config = dict(
    win_length=400,
    kernel_size=3,
    rnn_layers=6,
    final_lr_fraction=0.05,
)
Rows from block 5, named by matrix and row number. Each number is 50 + 10 x the weight over its row's rms, rounded and kept within 0 to 99. All counts start at 0. After the name is the row's rms in percent of the matrix's.
# weight_ih_l0: LSTM input weights (gates i, f, g, o stacked) (model.rnn.1.rnn.weight_ih_l0, 512x256), inputs 0-127
weight_ih_l0.151 108:37 42 60 47 37 65 59 56 35 61 56 61 47 60 55 66 32 56 35 51 47 53 44 32 44 60 38 43 37 55 42 66 79 60 57 35 49 43 49 50 61 43 43 63 40 42 46 65 55 69 59 39 53 57 57 48 50 50 52 41 40 40 54 40 28 45 64 68 43 54 46 55 54 46 57 52 34 57 50 52 55 48 53 65 59 51 48 46 57 42 67 52 56 55 37 39 56 46 63 55 59 55 73 58 49 61 46 29 50 58 51 28 58 65 41 46 44 35 64 26 48 49 57 57 33 38 31 36
weight_ih_l0.152 099:22 56 46 53 51 43 59 37 48 53 58 59 57 57 47 57 68 47 44 56 46 68 62 63 55 47 63 40 42 37 49 47 53 48 50 51 55 65 39 46 45 59 51 63 35 66 38 58 50 41 55 53 67 64 59 49 49 39 49 56 55 61 35 50 52 50 56 61 47 49 32 43 61 50 57 67 48 68 43 69 51 55 29 50 37 56 61 53 57 41 44 66 56 31 47 57 64 35 49 54 83 56 50 48 50 48 57 62 40 69 51 57 56 47 42 45 58 35 31 41 46 42 46 61 50 41 39 56
weight_ih_l0.153 096:41 49 41 48 38 43 53 51 47 59 35 44 59 48 53 51 68 44 69 36 50 49 41 33 33 35 63 39 31 32 40 48 61 55 56 36 42 67 43 63 47 34 45 32 53 47 53 48 49 71 55 57 57 39 33 44 63 47 45 58 46 36 69 59 56 42 39 63 38 62 69 53 66 58 63 36 50 59 40 59 49 66 37 58 49 33 59 57 47 66 29 37 50 55 52 52 63 50 45 50 55 40 46 52 49 59 55 47 58 59 43 56 59 28 46 29 36 38 43 65 35 58 38 56 56 27 33 53
weight_ih_l0.154 101:60 59 66 48 43 48 54 48 64 52 54 42 57 54 43 31 58 53 62 51 36 41 47 68 59 36 45 45 46 42 54 38 46 71 43 53 55 56 71 51 63 40 50 52 27 46 47 61 57 45 58 70 58 58 74 47 71 34 36 52 48 73 47 45 52 42 36 45 30 50 42 59 46 37 41 48 53 44 37 49 39 42 62 50 47 52 42 64 50 56 35 46 53 45 45 57 55 50 63 50 68 60 37 37 36 39 65 44 64 31 55 37 50 50 47 47 38 61 51 55 55 53 49 56 32 49 78 41
weight_ih_l0.155 086:53 47 43 63 63 52 44 42 41 45 66 54 51 48 56 54 46 62 41 48 50 37 41 61 47 61 69 58 46 40 69 40 47 66 60 50 64 46 35 60 44 68 64 46 65 33 51 41 50 43 51 71 74 65 41 46 65 44 56 45 37 71 46 47 39 61 70 74 58 50 49 51 51 42 59 35 64 52 39 64 45 53 48 61 79 46 62 44 61 42 45 28 47 49 46 40 53 62 60 49 50 57 43 51 52 45 62 73 41 58 47 67 49 62 67 32 62 66 57 60 46 48 51 56 44 46 51 63
weight_ih_l0.156 087:55 48 51 48 47 58 41 57 44 43 63 45 54 46 38 59 58 73 64 47 55 62 59 58 31 47 36 56 59 33 47 50 45 55 61 59 58 31 36 44 54 40 73 66 48 64 48 26 76 45 60 52 58 56 56 71 63 42 62 49 47 60 46 36 55 41 50 46 59 62 30 55 58 53 42 49 61 67 53 45 33 55 60 47 48 37 23 35 56 40 35 44 53 44 45 66 69 73 29 50 44 38 45 51 42 45 52 48 44 44 38 69 49 48 51 55 49 39 46 56 36 63 45 48 67 55 63 56
weight_ih_l0.157 114:61 35 53 47 71 58 34 68 51 42 35 29 49 42 39 47 29 60 51 62 31 52 45 55 59 64 42 47 47 51 38 45 37 55 33 54 56 51 52 61 40 49 37 26 45 53 31 38 59 47 44 28 69 56 56 59 47 49 56 55 49 49 57 55 49 62 46 59 38 51 51 57 52 65 56 55 48 57 47 38 53 39 42 42 37 56 54 44 63 61 63 44 63 52 36 43 32 58 46 47 56 62 49 67 58 53 64 57 54 50 44 43 59 59 39 43 65 44 59 47 24 23 48 56 35 55 37 37
weight_ih_l0.158 095:37 48 58 53 58 32 43 42 35 46 53 53 59 51 36 59 36 62 47 32 39 54 55 38 60 50 68 64 49 63 61 44 67 64 44 41 48 58 44 46 53 40 61 59 59 66 52 49 64 57 36 66 65 47 48 43 49 58 63 48 42 47 55 41 56 48 43 47 67 55 39 31 50 27 52 56 35 70 43 52 37 35 81 53 55 20 61 60 37 45 44 60 43 50 61 47 52 49 55 54 46 32 49 48 41 41 45 44 40 48 68 51 51 65 40 45 66 53 41 46 26 46 55 48 61 45 45 56
weight_ih_l0.159 090:43 51 38 46 50 56 44 56 61 40 62 35 50 61 47 67 56 39 48 54 41 58 42 61 52 45 38 51 55 37 57 39 56 38 55 29 45 60 67 55 48 49 55 27 38 54 64 55 40 57 30 43 39 44 53 55 64 66 64 54 58 51 56 45 32 44 42 56 55 53 62 30 69 51 49 59 63 57 53 63 44 55 46 52 57 43 50 44 58 33 38 59 54 33 53 61 49 47 61 46 54 38 40 41 68 41 69 53 41 57 70 44 32 43 48 46 55 51 77 32 53 53 55 58 63 44 45 41
weight_ih_l0.160 105:59 34 61 46 38 60 40 42 34 47 68 54 34 60 49 40 38 30 41 37 45 67 65 46 35 57 60 41 42 50 30 77 44 40 46 47 69 52 62 47 50 45 46 58 58 52 41 43 53 45 68 60 47 59 30 45 48 47 56 50 56 32 50 52 58 50 58 56 53 48 56 43 53 56 70 47 50 64 46 56 54 53 58 64 62 51 52 51 61 38 48 53 58 60 26 54 69 43 19 29 57 49 49 43 42 46 52 51 63 62 45 46 23 48 42 54 61 50 62 56 38 47 49 42 64 62 45 43
weight_ih_l0.161 098:39 50 46 49 51 78 51 65 54 66 49 67 49 57 66 30 56 40 58 57 47 38 61 73 51 60 66 53 29 52 51 64 46 31 46 47 66 44 54 54 61 52 44 43 46 52 61 44 49 45 41 46 55 46 52 43 46 61 58 63 50 48 64 49 50 74 47 40 51 59 52 60 56 57 33 51 44 68 22 51 56 46 61 43 46 47 48 58 57 38 39 71 49 66 40 54 59 51 64 43 64 47 51 63 35 43 48 57 29 32 56 45 41 45 55 44 53 39 48 66 40 61 54 52 43 59 68 57
weight_ih_l0.162 117:49 45 56 48 48 56 52 49 49 43 50 53 48 54 39 26 38 61 45 47 67 59 51 51 81 49 59 72 46 45 45 42 46 39 49 53 32 43 57 49 59 41 51 49 38 48 52 26 47 62 67 28 56 47 52 51 47 64 49 32 42 59 58 58 42 63 65 58 54 55 36 49 48 43 65 59 58 40 24 52 58 61 53 41 40 46 31 49 48 44 49 44 56 44 42 49 46 51 34 63 21 48 62 67 50 63 41 40 42 54 55 52 52 52 50 54 42 42 57 57 47 51 38 49 61 51 55 52
weight_ih_l0.163 092:72 61 52 50 56 63 64 65 52 44 56 48 61 37 47 41 60 58 49 47 44 48 49 53 49 31 52 46 47 50 61 60 41 50 51 37 40 59 57 59 65 56 48 29 44 44 56 30 50 41 56 59 58 47 37 43 47 53 65 36 39 56 34 45 52 57 47 39 51 60 52 34 53 41 69 66 37 30 54 48 73 56 51 51 60 38 62 61 54 43 60 53 74 61 40 34 54 55 49 55 42 44 55 55 54 43 51 54 56 39 58 47 53 42 52 51 58 29 58 49 63 51 54 52 47 55 32 57
weight_ih_l0.164 104:48 62 63 33 62 42 51 40 57 43 55 58 40 67 52 50 53 77 55 40 50 48 40 63 34 48 51 49 51 47 48 36 61 48 29 30 34 51 54 76 47 65 45 52 37 37 58 49 47 62 45 56 52 44 41 28 50 61 38 33 37 44 60 52 71 52 37 62 49 52 44 39 42 54 51 56 50 52 48 42 52 34 50 54 54 68 45 56 56 62 44 62 39 46 43 49 54 47 60 49 57 52 39 48 47 58 53 57 59 50 49 44 47 39 30 34 59 39 43 52 60 84 37 52 67 61 64 48
weight_ih_l0.165 098:76 32 32 63 45 50 53 44 38 37 63 40 62 64 75 49 42 47 51 28 36 42 57 58 47 81 44 35 64 39 51 60 59 62 58 56 57 47 57 53 55 55 41 24 39 42 57 48 66 60 49 57 56 60 55 40 49 61 49 43 43 54 46 60 51 43 56 44 58 37 40 67 35 52 55 50 68 78 57 66 41 53 54 53 62 40 71 51 69 60 42 69 53 48 60 63 54 51 33 45 34 45 53 48 58 38 51 51 48 43 51 61 53 30 58 57 50 68 50 60 41 80 48 66 57 65 45 30
weight_ih_l0.166 097:49 46 42 42 66 77 52 39 31 49 63 53 39 44 38 48 42 60 62 46 54 72 72 45 53 47 44 46 41 59 43 43 42 63 48 29 58 53 44 40 71 56 46 60 41 53 49 53 54 58 49 51 54 36 64 59 47 35 58 63 40 64 53 51 44 34 46 60 51 39 31 35 51 32 53 46 56 46 58 46 43 41 57 53 29 51 49 54 54 50 54 46 42 34 50 51 59 48 56 43 48 59 57 38 52 44 59 44 65 58 66 54 54 43 64 62 61 27 46 43 58 46 51 31 51 52 61 52
weight_ih_l0.167 106:46 38 61 48 41 75 57 58 46 51 50 45 56 60 65 58 42 42 51 53 41 73 50 43 50 59 56 52 42 44 67 58 44 41 61 56 54 61 52 53 46 39 60 66 72 60 74 42 49 48 52 68 47 54 43 37 45 57 55 56 42 63 56 40 41 38 42 50 43 45 50 43 60 42 52 46 58 60 58 41 64 64 48 63 64 41 54 59 57 55 56 53 49 47 50 55 50 58 45 58 35 66 55 55 61 49 70 58 28 52 33 55 43 69 58 63 56 37 49 16 40 42 54 53 60 40 44 56
weight_ih_l0.168 094:39 33 54 51 47 55 49 48 56 46 44 50 50 44 36 38 46 55 38 49 31 38 46 44 50 47 46 51 41 49 53 51 50 62 38 48 56 51 67 50 59 55 47 54 41 52 41 34 54 59 36 65 57 63 39 47 65 55 36 53 29 48 56 60 57 56 50 77 53 47 36 64 64 47 55 75 61 45 42 45 42 46 36 56 62 58 45 43 39 56 55 49 44 45 69 62 62 46 28 44 64 43 33 66 55 38 46 45 42 47 29 80 49 39 34 51 37 60 41 55 36 50 56 52 58 48 58 28
weight_ih_l0.169 102:66 39 50 43 31 50 44 61 46 43 58 62 44 56 58 53 43 54 58 62 48 45 56 45 49 44 57 31 44 50 23 56 51 61 37 43 43 36 52 33 56 60 39 49 69 47 55 46 45 47 50 47 64 52 55 66 44 51 63 47 51 59 62 47 53 74 35 51 54 65 41 41 40 38 40 34 30 53 54 36 38 60 35 46 41 22 54 50 64 56 52 62 45 44 64 65 69 31 58 49 42 76 59 47 42 60 40 48 40 31 42 42 32 48 50 62 38 50 54 46 66 35 49 36 45 54 59 49
weight_ih_l0.170 096:44 38 51 50 43 67 57 51 64 40 65 37 33 49 37 42 62 35 81 37 37 46 49 47 50 52 39 53 58 42 52 51 44 57 63 33 49 39 47 55 50 60 56 63 40 33 43 47 35 42 52 72 50 49 55 47 40 49 54 48 47 38 43 56 57 36 66 47 49 39 53 55 64 38 60 40 40 34 51 56 34 51 41 53 52 50 40 55 56 54 51 66 50 59 41 48 55 40 62 38 46 44 67 71 66 63 53 34 62 41 57 54 51 43 17 43 60 22 65 65 48 49 44 48 69 29 41 48
weight_ih_l0.171 108:43 47 49 70 55 39 40 61 53 49 42 46 37 45 60 38 45 60 43 43 60 45 33 47 60 64 69 53 37 34 46 56 57 62 46 48 64 44 49 34 56 55 50 57 57 28 42 53 47 65 49 54 51 70 42 54 38 45 23 55 50 56 31 49 56 49 63 54 47 50 50 47 40 54 63 64 52 59 17 52 41 48 58 37 61 50 50 30 46 60 56 50 32 46 50 50 65 43 54 57 46 44 42 59 57 55 54 56 47 61 42 66 41 55 59 53 59 39 62 70 49 33 41 55 38 48 40 39
weight_ih_l0.172 105:62 39 40 33 31 46 44 54 42 52 64 55 63 48 43 47 36 38 33 29 48 59 44 53 52 80 48 42 47 49 44 61 49 49 72 31 51 58 50 51 47 26 36 43 42 27 64 60 29 53 55 53 47 55 56 64 45 45 35 47 43 48 53 63 76 55 31 42 37 43 44 42 68 39 54 55 34 53 56 62 45 64 50 54 38 50 69 50 53 59 48 58 50 50 55 52 65 58 43 46 51 40 53 62 77 46 63 39 44 57 48 45 52 48 22 58 40 60 45 67 68 38 47 47 44 58 53 33
weight_ih_l0.173 108:42 53 59 64 46 37 53 45 61 50 52 39 65 40 56 52 41 43 63 62 53 44 55 60 56 51 50 63 40 57 49 37 50 73 49 69 67 43 40 53 54 42 48 45 55 54 63 45 64 46 62 62 69 42 66 43 33 44 53 47 35 41 26 39 45 59 41 59 33 44 30 60 63 69 57 51 46 59 75 49 58 46 61 58 42 44 35 61 53 58 42 50 55 44 58 51 46 51 66 35 62 27 51 34 59 64 39 37 34 49 59 58 56 62 33 28 36 42 52 42 53 59 51 54 41 53 31 60
weight_ih_l0.174 099:43 42 41 37 65 73 58 66 47 74 70 66 63 63 58 41 49 50 45 49 52 46 33 56 64 53 55 43 58 61 40 44 51 49 46 49 52 61 70 45 46 54 42 57 66 51 52 51 58 65 53 62 52 60 41 67 59 58 56 48 47 25 49 41 53 55 49 50 47 37 46 55 67 35 56 41 51 59 51 36 47 56 53 58 46 49 43 47 51 19 53 66 53 31 50 36 26 48 67 60 63 56 65 42 39 45 58 59 69 56 25 41 56 55 47 67 66 56 39 42 50 43 49 46 41 36 36 31
weight_ih_l0.175 097:49 55 50 56 52 30 46 61 36 71 39 44 57 48 67 55 77 53 71 48 55 58 50 32 50 42 41 53 47 31 49 38 56 60 51 47 50 53 58 44 35 59 30 55 57 29 63 53 44 52 56 54 28 42 56 62 39 52 49 39 54 62 51 46 51 31 34 43 46 51 36 50 76 63 66 52 57 49 79 47 57 55 40 61 40 56 56 58 39 57 31 53 69 53 54 37 69 52 63 60 48 39 62 52 51 42 57 33 52 45 55 41 40 61 36 53 45 40 37 27 54 64 49 32 60 44 41 56
weight_ih_l0.176 084:41 58 57 50 53 72 65 51 71 28 51 55 38 58 58 36 48 32 45 49 64 46 46 45 53 40 42 58 62 42 67 45 55 64 42 46 50 54 33 45 48 43 64 60 44 59 43 37 62 48 59 54 50 65 35 39 43 52 49 48 47 42 43 67 37 59 44 44 55 48 46 46 52 47 49 42 64 53 37 55 64 42 45 34 51 39 54 52 51 57 55 56 53 41 35 53 37 62 42 43 37 59 44 40 64 41 49 31 65 45 53 59 44 47 61 48 68 58 54 33 55 32 66 65 75 60 48 62
weight_ih_l0.177 100:51 56 46 61 46 59 38 59 46 55 56 45 66 51 43 52 46 78 55 62 62 69 35 46 55 50 53 70 48 61 31 63 46 45 50 47 50 48 57 49 44 50 50 42 48 46 68 64 42 55 64 39 40 43 74 38 51 45 47 57 44 44 64 56 47 43 50 55 26 46 53 51 43 28 57 49 55 44 50 46 29 28 19 48 36 57 56 68 35 66 37 44 53 61 54 36 47 56 55 65 58 28 39 33 62 55 57 42 51 57 69 44 59 42 40 56 44 42 48 54 64 38 62 51 41 33 38 44
weight_ih_l0.178 102:61 57 59 57 38 57 42 59 49 38 55 67 43 42 44 47 36 54 46 50 17 35 59 48 60 68 51 69 30 50 53 36 50 53 59 47 46 43 53 44 47 41 43 41 37 48 52 48 57 52 47 61 44 64 55 46 59 62 46 52 42 68 44 56 39 38 60 49 64 61 56 59 53 43 57 60 66 50 53 46 42 62 42 54 55 46 50 61 55 59 53 60 45 43 41 66 50 64 31 50 46 58 49 61 38 46 41 36 41 50 62 50 57 44 50 36 49 56 43 38 55 43 36 47 56 57 52 42
weight_ih_l0.179 087:51 44 47 68 52 60 43 61 60 53 45 54 37 41 42 52 51 24 40 68 59 53 42 56 37 53 61 58 45 56 45 50 61 66 71 46 57 55 53 48 46 51 40 43 60 64 51 60 48 57 52 52 38 67 64 40 24 53 54 59 35 81 57 53 50 73 49 56 38 60 63 62 57 51 61 47 59 48 45 65 67 42 43 63 53 43 49 46 40 63 53 59 37 70 51 67 47 57 48 28 50 62 67 31 57 51 45 43 36 40 57 40 62 51 57 43 64 40 45 60 34 49 60 64 53 59 57 35
weight_ih_l0.180 103:36 50 60 56 53 61 48 65 28 53 55 53 51 44 51 49 42 56 44 32 44 45 58 58 46 48 51 51 56 58 54 89 64 65 53 58 35 52 39 37 42 53 53 39 63 46 61 44 53 56 36 40 45 40 60 56 35 38 61 48 33 38 54 50 65 44 46 35 55 43 52 57 66 51 70 64 56 41 35 51 83 54 66 50 62 43 44 53 48 44 57 33 27 64 51 43 58 50 56 54 57 59 50 48 41 39 50 53 51 57 59 56 54 59 36 55 52 47 51 42 41 22 49 53 44 35 60 45
weight_ih_l0.181 103:39 59 29 73 49 44 45 56 41 73 66 52 53 54 39 54 70 51 43 46 47 45 44 49 52 52 45 41 43 59 47 62 43 44 53 41 29 39 39 48 54 67 38 57 45 47 50 58 39 45 43 43 40 60 55 28 48 41 38 73 36 52 56 47 40 51 50 55 69 52 68 31 44 52 53 75 48 81 47 54 52 46 62 56 53 44 54 37 54 39 47 62 45 49 64 44 64 62 37 59 57 52 39 61 48 51 48 36 59 53 34 57 47 49 61 44 42 67 37 32 52 58 53 53 35 46 36 60
weight_ih_l0.182 107:37 54 41 43 43 43 45 53 66 52 66 33 44 54 55 57 63 37 49 45 52 46 40 44 49 39 60 52 56 57 58 50 48 55 47 64 47 55 74 58 65 50 60 37 42 42 52 43 45 55 50 50 62 52 33 56 51 48 45 17 53 47 67 71 39 64 56 47 52 45 50 53 32 59 45 51 52 38 40 61 57 58 59 31 26 43 63 57 46 54 50 52 50 60 62 67 46 67 40 44 39 26 57 40 27 60 68 42 58 45 58 29 67 62 38 50 53 62 48 46 52 44 60 59 46 37 45 58
weight_ih_l0.183 096:58 57 29 68 50 64 40 48 31 58 48 36 55 73 47 42 50 29 55 62 49 41 55 37 47 42 61 38 49 50 37 45 43 41 40 46 41 44 34 63 31 45 67 37 51 31 46 44 45 61 53 42 62 61 54 67 54 57 57 41 46 64 47 52 51 56 48 38 58 56 34 26 46 54 68 58 48 43 49 38 68 46 35 34 62 49 49 33 62 59 52 64 60 41 60 73 60 63 47 41 44 50 32 46 60 63 57 53 27 47 59 42 52 60 26 44 57 39 44 49 36 36 47 30 49 71 55 47
weight_ih_l0.184 091:46 31 50 55 59 60 38 42 61 42 53 42 47 27 43 47 54 59 50 42 49 58 34 51 50 59 57 62 58 54 57 56 58 49 53 55 58 41 43 56 45 51 58 39 26 78 24 37 48 39 70 45 47 50 65 47 59 51 49 58 55 53 41 36 67 49 52 42 47 60 63 63 59 46 50 58 32 55 45 48 44 53 60 57 47 42 52 37 56 52 56 39 41 45 60 30 47 55 48 47 52 55 52 58 65 44 57 43 48 59 70 57 60 73 41 44 57 56 64 63 50 36 49 53 51 61 33 51
weight_ih_l0.185 095:47 47 62 49 51 65 50 35 61 70 53 53 44 63 70 57 36 67 56 55 60 68 52 63 30 45 54 50 59 70 55 34 36 42 59 52 48 43 52 58 63 50 36 51 69 50 43 45 55 52 28 61 71 46 48 49 50 55 60 53 33 57 66 56 52 65 48 51 43 45 47 61 51 47 55 50 53 59 71 59 47 41 43 46 56 54 54 39 56 40 56 47 39 63 44 39 38 72 61 75 40 55 68 49 53 55 45 54 57 63 51 62 59 54 55 67 47 56 43 57 51 44 42 52 49 43 42 62
weight_ih_l0.186 100:39 76 51 65 28 66 53 61 41 50 48 43 58 55 32 40 43 26 36 51 35 37 39 39 36 36 39 62 57 34 41 51 33 53 47 48 36 46 55 57 39 50 63 58 43 47 59 57 67 43 41 72 58 41 42 31 49 68 69 51 34 53 35 75 36 37 55 52 56 37 42 62 34 51 36 60 35 49 43 52 64 51 53 25 61 60 70 50 43 65 38 66 46 43 54 40 53 46 49 49 56 57 40 48 32 41 62 57 54 50 63 40 29 57 64 22 36 60 60 36 46 52 52 46 50 45 45 49
weight_ih_l0.187 100:35 46 23 62 47 54 48 36 56 54 55 29 57 62 41 53 45 58 47 63 35 56 59 46 67 47 48 42 43 46 58 67 55 45 49 36 56 49 62 52 61 50 52 64 54 60 66 45 33 45 52 57 53 54 30 72 35 37 52 48 40 44 34 58 60 65 45 55 50 53 46 50 62 49 60 46 55 56 64 34 42 40 74 38 50 66 71 62 45 60 56 53 44 35 40 37 53 56 50 61 30 59 54 16 49 59 43 55 53 50 43 38 55 48 57 46 48 42 62 48 49 28 47 46 30 39 59 56
weight_ih_l0.188 097:26 54 55 58 38 56 59 52 46 46 68 51 35 36 58 39 46 44 71 65 44 55 47 39 41 54 54 61 77 25 60 49 53 43 53 47 47 59 49 41 42 44 56 44 45 42 68 43 44 48 48 63 49 56 41 47 43 51 57 50 35 52 53 50 55 41 61 63 66 40 51 58 47 31 52 54 53 65 47 48 56 74 37 49 73 53 70 46 56 49 44 44 39 46 26 45 52 46 43 44 52 44 50 43 35 57 50 49 51 53 58 55 60 52 64 29 47 39 63 56 51 46 31 65 75 55 62 54
weight_ih_l0.189 088:70 51 56 69 60 51 54 52 55 53 60 76 70 40 56 43 58 45 58 49 47 55 56 59 33 45 46 62 34 65 45 70 62 56 54 48 44 49 66 35 38 45 59 52 58 54 51 51 62 55 42 39 19 49 63 43 59 51 63 50 32 61 43 59 34 56 49 59 38 50 54 38 53 57 37 38 60 62 52 55 50 39 56 47 47 63 58 39 48 65 65 60 22 59 41 48 37 45 25 31 48 44 56 53 36 58 53 48 65 38 53 56 56 61 47 37 30 37 46 55 53 52 49 57 58 37 43 52
weight_ih_l0.190 109:59 42 50 74 51 66 52 65 53 60 41 63 54 56 65 45 65 53 28 61 49 52 64 47 47 57 56 41 53 47 44 52 69 62 46 39 45 58 70 60 58 48 50 41 56 30 50 47 50 50 33 56 55 46 49 47 45 39 51 67 43 29 46 65 53 30 57 61 48 51 46 50 56 38 58 44 70 58 54 38 56 42 58 45 42 60 58 52 43 68 45 33 42 56 46 29 38 50 61 70 55 33 44 37 47 60 74 50 44 53 34 47 56 41 63 68 53 80 56 46 51 31 32 48 59 38 28 50
weight_ih_l0.191 104:45 49 40 51 43 54 56 47 60 60 51 53 45 56 55 58 40 43 56 54 50 64 56 49 50 63 46 50 36 35 33 52 38 59 46 44 58 57 38 54 39 52 53 45 27 67 46 56 58 58 36 49 45 72 49 58 54 68 73 45 35 43 24 58 59 45 34 43 47 53 49 46 28 55 47 44 56 44 37 57 49 59 53 46 68 31 47 42 67 48 54 68 57 39 52 46 47 56 46 52 59 49 52 46 52 38 55 56 61 50 53 66 60 36 51 62 62 48 54 51 48 50 37 44 73 63 48 45
weight_ih_l0.192 109:54 55 31 49 58 37 34 69 59 51 61 40 38 68 69 40 34 63 55 45 37 49 52 60 46 41 55 38 38 50 49 42 68 50 71 65 58 33 43 54 61 56 64 57 34 74 57 42 71 52 42 51 36 41 48 54 40 51 49 52 44 69 55 48 55 60 43 47 45 56 32 50 55 48 45 49 47 25 36 56 70 72 46 55 49 66 51 44 44 53 45 55 49 67 75 52 57 43 75 45 44 58 50 50 54 54 53 59 52 42 33 55 48 72 49 41 63 45 43 52 52 51 54 60 56 51 57 55
weight_ih_l0.193 104:34 47 40 41 72 46 44 57 56 60 40 50 34 48 52 58 57 80 56 53 58 49 64 63 34 59 48 32 56 45 63 48 37 80 50 34 53 53 30 54 49 49 45 50 49 58 49 57 59 46 46 29 46 56 50 66 53 59 58 57 28 52 64 54 44 65 39 56 40 62 19 47 46 39 49 54 66 57 53 64 40 46 39 55 27 56 61 52 44 52 54 48 60 50 73 55 52 50 50 47 55 70 54 34 56 61 52 54 63 48 65 42 46 51 56 57 41 51 52 39 27 64 34 58 41 60 45 45
weight_ih_l0.194 086:52 49 42 60 43 49 66 54 47 62 35 52 56 52 45 31 56 45 39 48 63 33 56 59 51 45 31 44 48 39 61 50 44 70 55 60 49 52 61 57 31 53 47 17 76 51 60 32 37 29 52 53 57 32 56 52 48 45 60 50 51 69 52 56 70 50 56 47 40 58 63 44 71 66 74 31 61 51 53 57 30 49 62 49 40 38 36 26 49 46 34 39 51 37 54 39 50 38 67 40 73 51 41 64 62 58 48 51 50 48 51 59 30 31 35 50 45 46 43 51 49 57 53 46 55 57 54 48
weight_ih_l0.195 097:69 56 61 55 48 51 51 57 41 52 48 53 46 74 28 48 44 58 60 57 62 41 39 54 58 54 42 57 37 57 60 55 50 67 47 42 65 43 47 37 43 47 51 54 49 51 47 46 63 65 34 45 46 60 23 53 51 54 42 42 43 29 60 47 45 68 51 52 55 34 54 52 50 59 47 62 72 45 41 45 54 43 63 49 65 33 69 61 32 54 57 52 44 42 47 61 52 39 47 45 47 52 77 52 39 39 56 42 66 57 44 59 56 39 52 47 61 46 70 38 44 35 51 39 40 50 35 58
weight_ih_l0.196 094:35 41 56 43 51 62 49 52 34 69 72 25 40 52 62 63 40 43 65 57 44 54 50 63 52 53 52 50 58 41 46 44 49 39 38 40 44 39 55 41 31 48 49 64 49 58 45 55 46 56 57 39 50 68 47 66 54 54 49 44 56 52 62 44 52 61 64 57 43 55 54 50 46 38 54 52 39 28 51 48 74 39 57 53 57 62 41 49 43 55 48 48 45 72 57 35 48 55 41 35 50 40 58 53 66 57 82 56 36 38 39 38 60 39 58 55 54 38 59 53 44 49 58 25 45 53 34 52
weight_ih_l0.197 110:24 41 53 42 51 56 64 42 46 66 30 52 38 65 62 27 39 35 69 59 58 62 52 34 46 54 56 43 40 50 36 53 42 51 47 51 44 52 58 66 36 52 56 57 36 62 45 55 44 59 50 51 40 51 41 44 43 45 67 44 61 45 46 35 38 55 41 42 51 70 65 54 66 46 43 34 36 47 56 44 71 52 52 45 44 55 63 51 43 54 51 53 37 59 46 58 39 53 49 38 54 51 58 51 32 41 54 56 43 56 51 53 48 44 67 50 45 49 60 30 42 67 46 58 31 45 45 67
weight_ih_l0.198 116:45 57 54 63 53 46 57 47 48 45 62 57 49 55 71 55 37 51 57 38 64 54 38 49 37 66 25 68 46 48 53 48 60 62 62 54 59 38 39 40 49 60 41 52 26 47 62 60 51 42 58 51 55 52 37 43 46 62 41 59 39 65 59 54 60 44 52 33 50 55 26 58 40 38 48 49 54 47 32 61 58 44 54 42 48 52 64 46 75 50 43 56 39 74 38 38 52 45 24 56 44 55 47 47 39 35 49 42 47 48 55 65 55 41 49 62 64 76 55 50 52 50 57 65 72 61 56 58
weight_ih_l0.199 099:30 41 42 46 55 32 24 60 53 60 70 42 47 54 44 57 47 48 40 64 57 61 39 56 42 55 39 49 55 46 54 58 54 44 30 53 58 48 54 47 53 45 51 55 38 47 53 34 50 45 39 39 38 64 53 32 59 54 39 44 50 49 63 54 55 39 49 47 37 19 69 38 46 56 49 66 40 53 59 49 32 56 47 58 53 57 56 37 48 44 53 50 52 51 45 56 35 70 40 45 47 51 58 42 69 44 61 45 27 36 48 57 60 46 61 31 48 51 51 49 61 82 46 47 44 52 56 47
weight_ih_l0.200 113:43 37 36 52 54 33 51 68 31 51 63 54 59 52 45 52 53 48 64 48 46 41 49 36 58 47 54 52 65 20 53 58 68 40 85 49 53 57 79 53 68 58 50 59 35 48 57 35 44 46 36 42 40 57 67 25 43 58 44 54 50 50 56 52 54 69 45 48 51 32 50 64 33 54 73 52 37 42 44 51 61 40 49 48 44 46 52 51 33 55 44 56 53 37 56 42 56 51 37 67 42 44 43 54 55 48 43 56 40 40 49 51 41 54 45 50 62 48 44 66 40 47 51 43 44 51 54 56
weight_ih_l0.201 094:63 42 48 43 43 47 39 46 54 46 56 48 34 67 39 63 49 69 48 58 60 54 59 47 58 67 60 51 42 73 46 50 52 68 60 39 37 41 45 41 63 45 50 30 55 37 64 52 73 63 43 54 47 55 65 49 26 46 50 66 51 44 40 61 56 43 67 33 40 47 68 54 42 46 46 55 41 52 64 44 62 45 63 53 38 48 50 36 46 36 54 60 46 68 36 51 54 66 54 37 54 43 55 33 50 59 58 48 62 47 36 64 67 61 50 53 47 47 59 45 63 49 46 30 34 36 48 56
weight_ih_l0.202 100:54 56 36 54 24 43 44 64 46 55 52 62 49 55 44 53 45 63 44 58 38 34 46 49 62 78 60 48 55 53 61 56 33 56 46 56 47 51 51 54 48 56 42 49 48 32 50 49 66 50 73 82 53 60 47 46 43 31 64 43 52 39 49 61 51 61 27 38 61 52 49 30 53 49 69 62 49 60 59 61 56 60 40 49 55 63 47 64 45 39 27 55 49 42 67 49 48 49 32 63 53 41 79 63 59 56 37 52 52 50 29 62 59 30 48 46 55 69 47 45 50 54 48 54 71 43 41 49
weight_ih_l0.203 099:60 47 55 68 50 46 48 49 65 57 58 55 58 56 45 60 48 31 38 60 47 39 19 57 56 66 53 65 49 37 67 46 44 72 49 58 52 37 59 48 59 42 62 46 58 49 80 46 57 62 59 39 45 37 31 49 56 54 43 52 42 51 41 37 27 56 36 49 64 40 46 43 39 44 55 58 43 56 48 56 48 45 54 53 58 64 46 51 49 42 55 68 67 57 46 46 46 34 54 50 52 56 41 66 40 54 66 43 60 33 60 58 41 35 36 38 64 71 46 29 39 40 57 55 53 39 36 46
weight_ih_l0.204 097:42 40 37 73 68 53 53 50 54 58 48 50 53 55 61 41 56 52 52 51 49 50 41 48 64 60 49 42 39 59 41 23 60 76 48 59 40 48 52 38 55 63 57 56 51 41 59 49 41 30 39 46 42 50 48 60 37 56 50 25 28 49 54 42 58 48 46 49 41 36 50 64 52 75 60 57 40 69 60 42 40 41 45 53 43 51 55 45 58 54 50 48 46 43 50 41 56 62 60 54 78 45 48 54 45 53 43 49 46 53 46 53 53 55 48 45 45 52 40 75 61 65 46 56 61 42 54 58
weight_ih_l0.205 095:52 43 49 38 52 46 54 57 55 31 57 42 47 45 57 39 55 52 65 41 52 55 52 39 51 37 55 48 52 45 57 39 45 45 56 67 57 66 38 56 37 61 58 79 28 71 57 55 59 61 38 67 40 66 38 64 46 53 35 51 63 57 58 36 57 42 52 59 49 47 46 59 62 57 59 52 49 44 47 47 35 53 43 59 60 37 30 46 48 42 67 58 53 57 46 57 50 43 54 58 46 39 48 30 37 44 60 45 67 52 76 51 50 47 41 48 54 65 45 70 57 50 42 41 69 44 51 61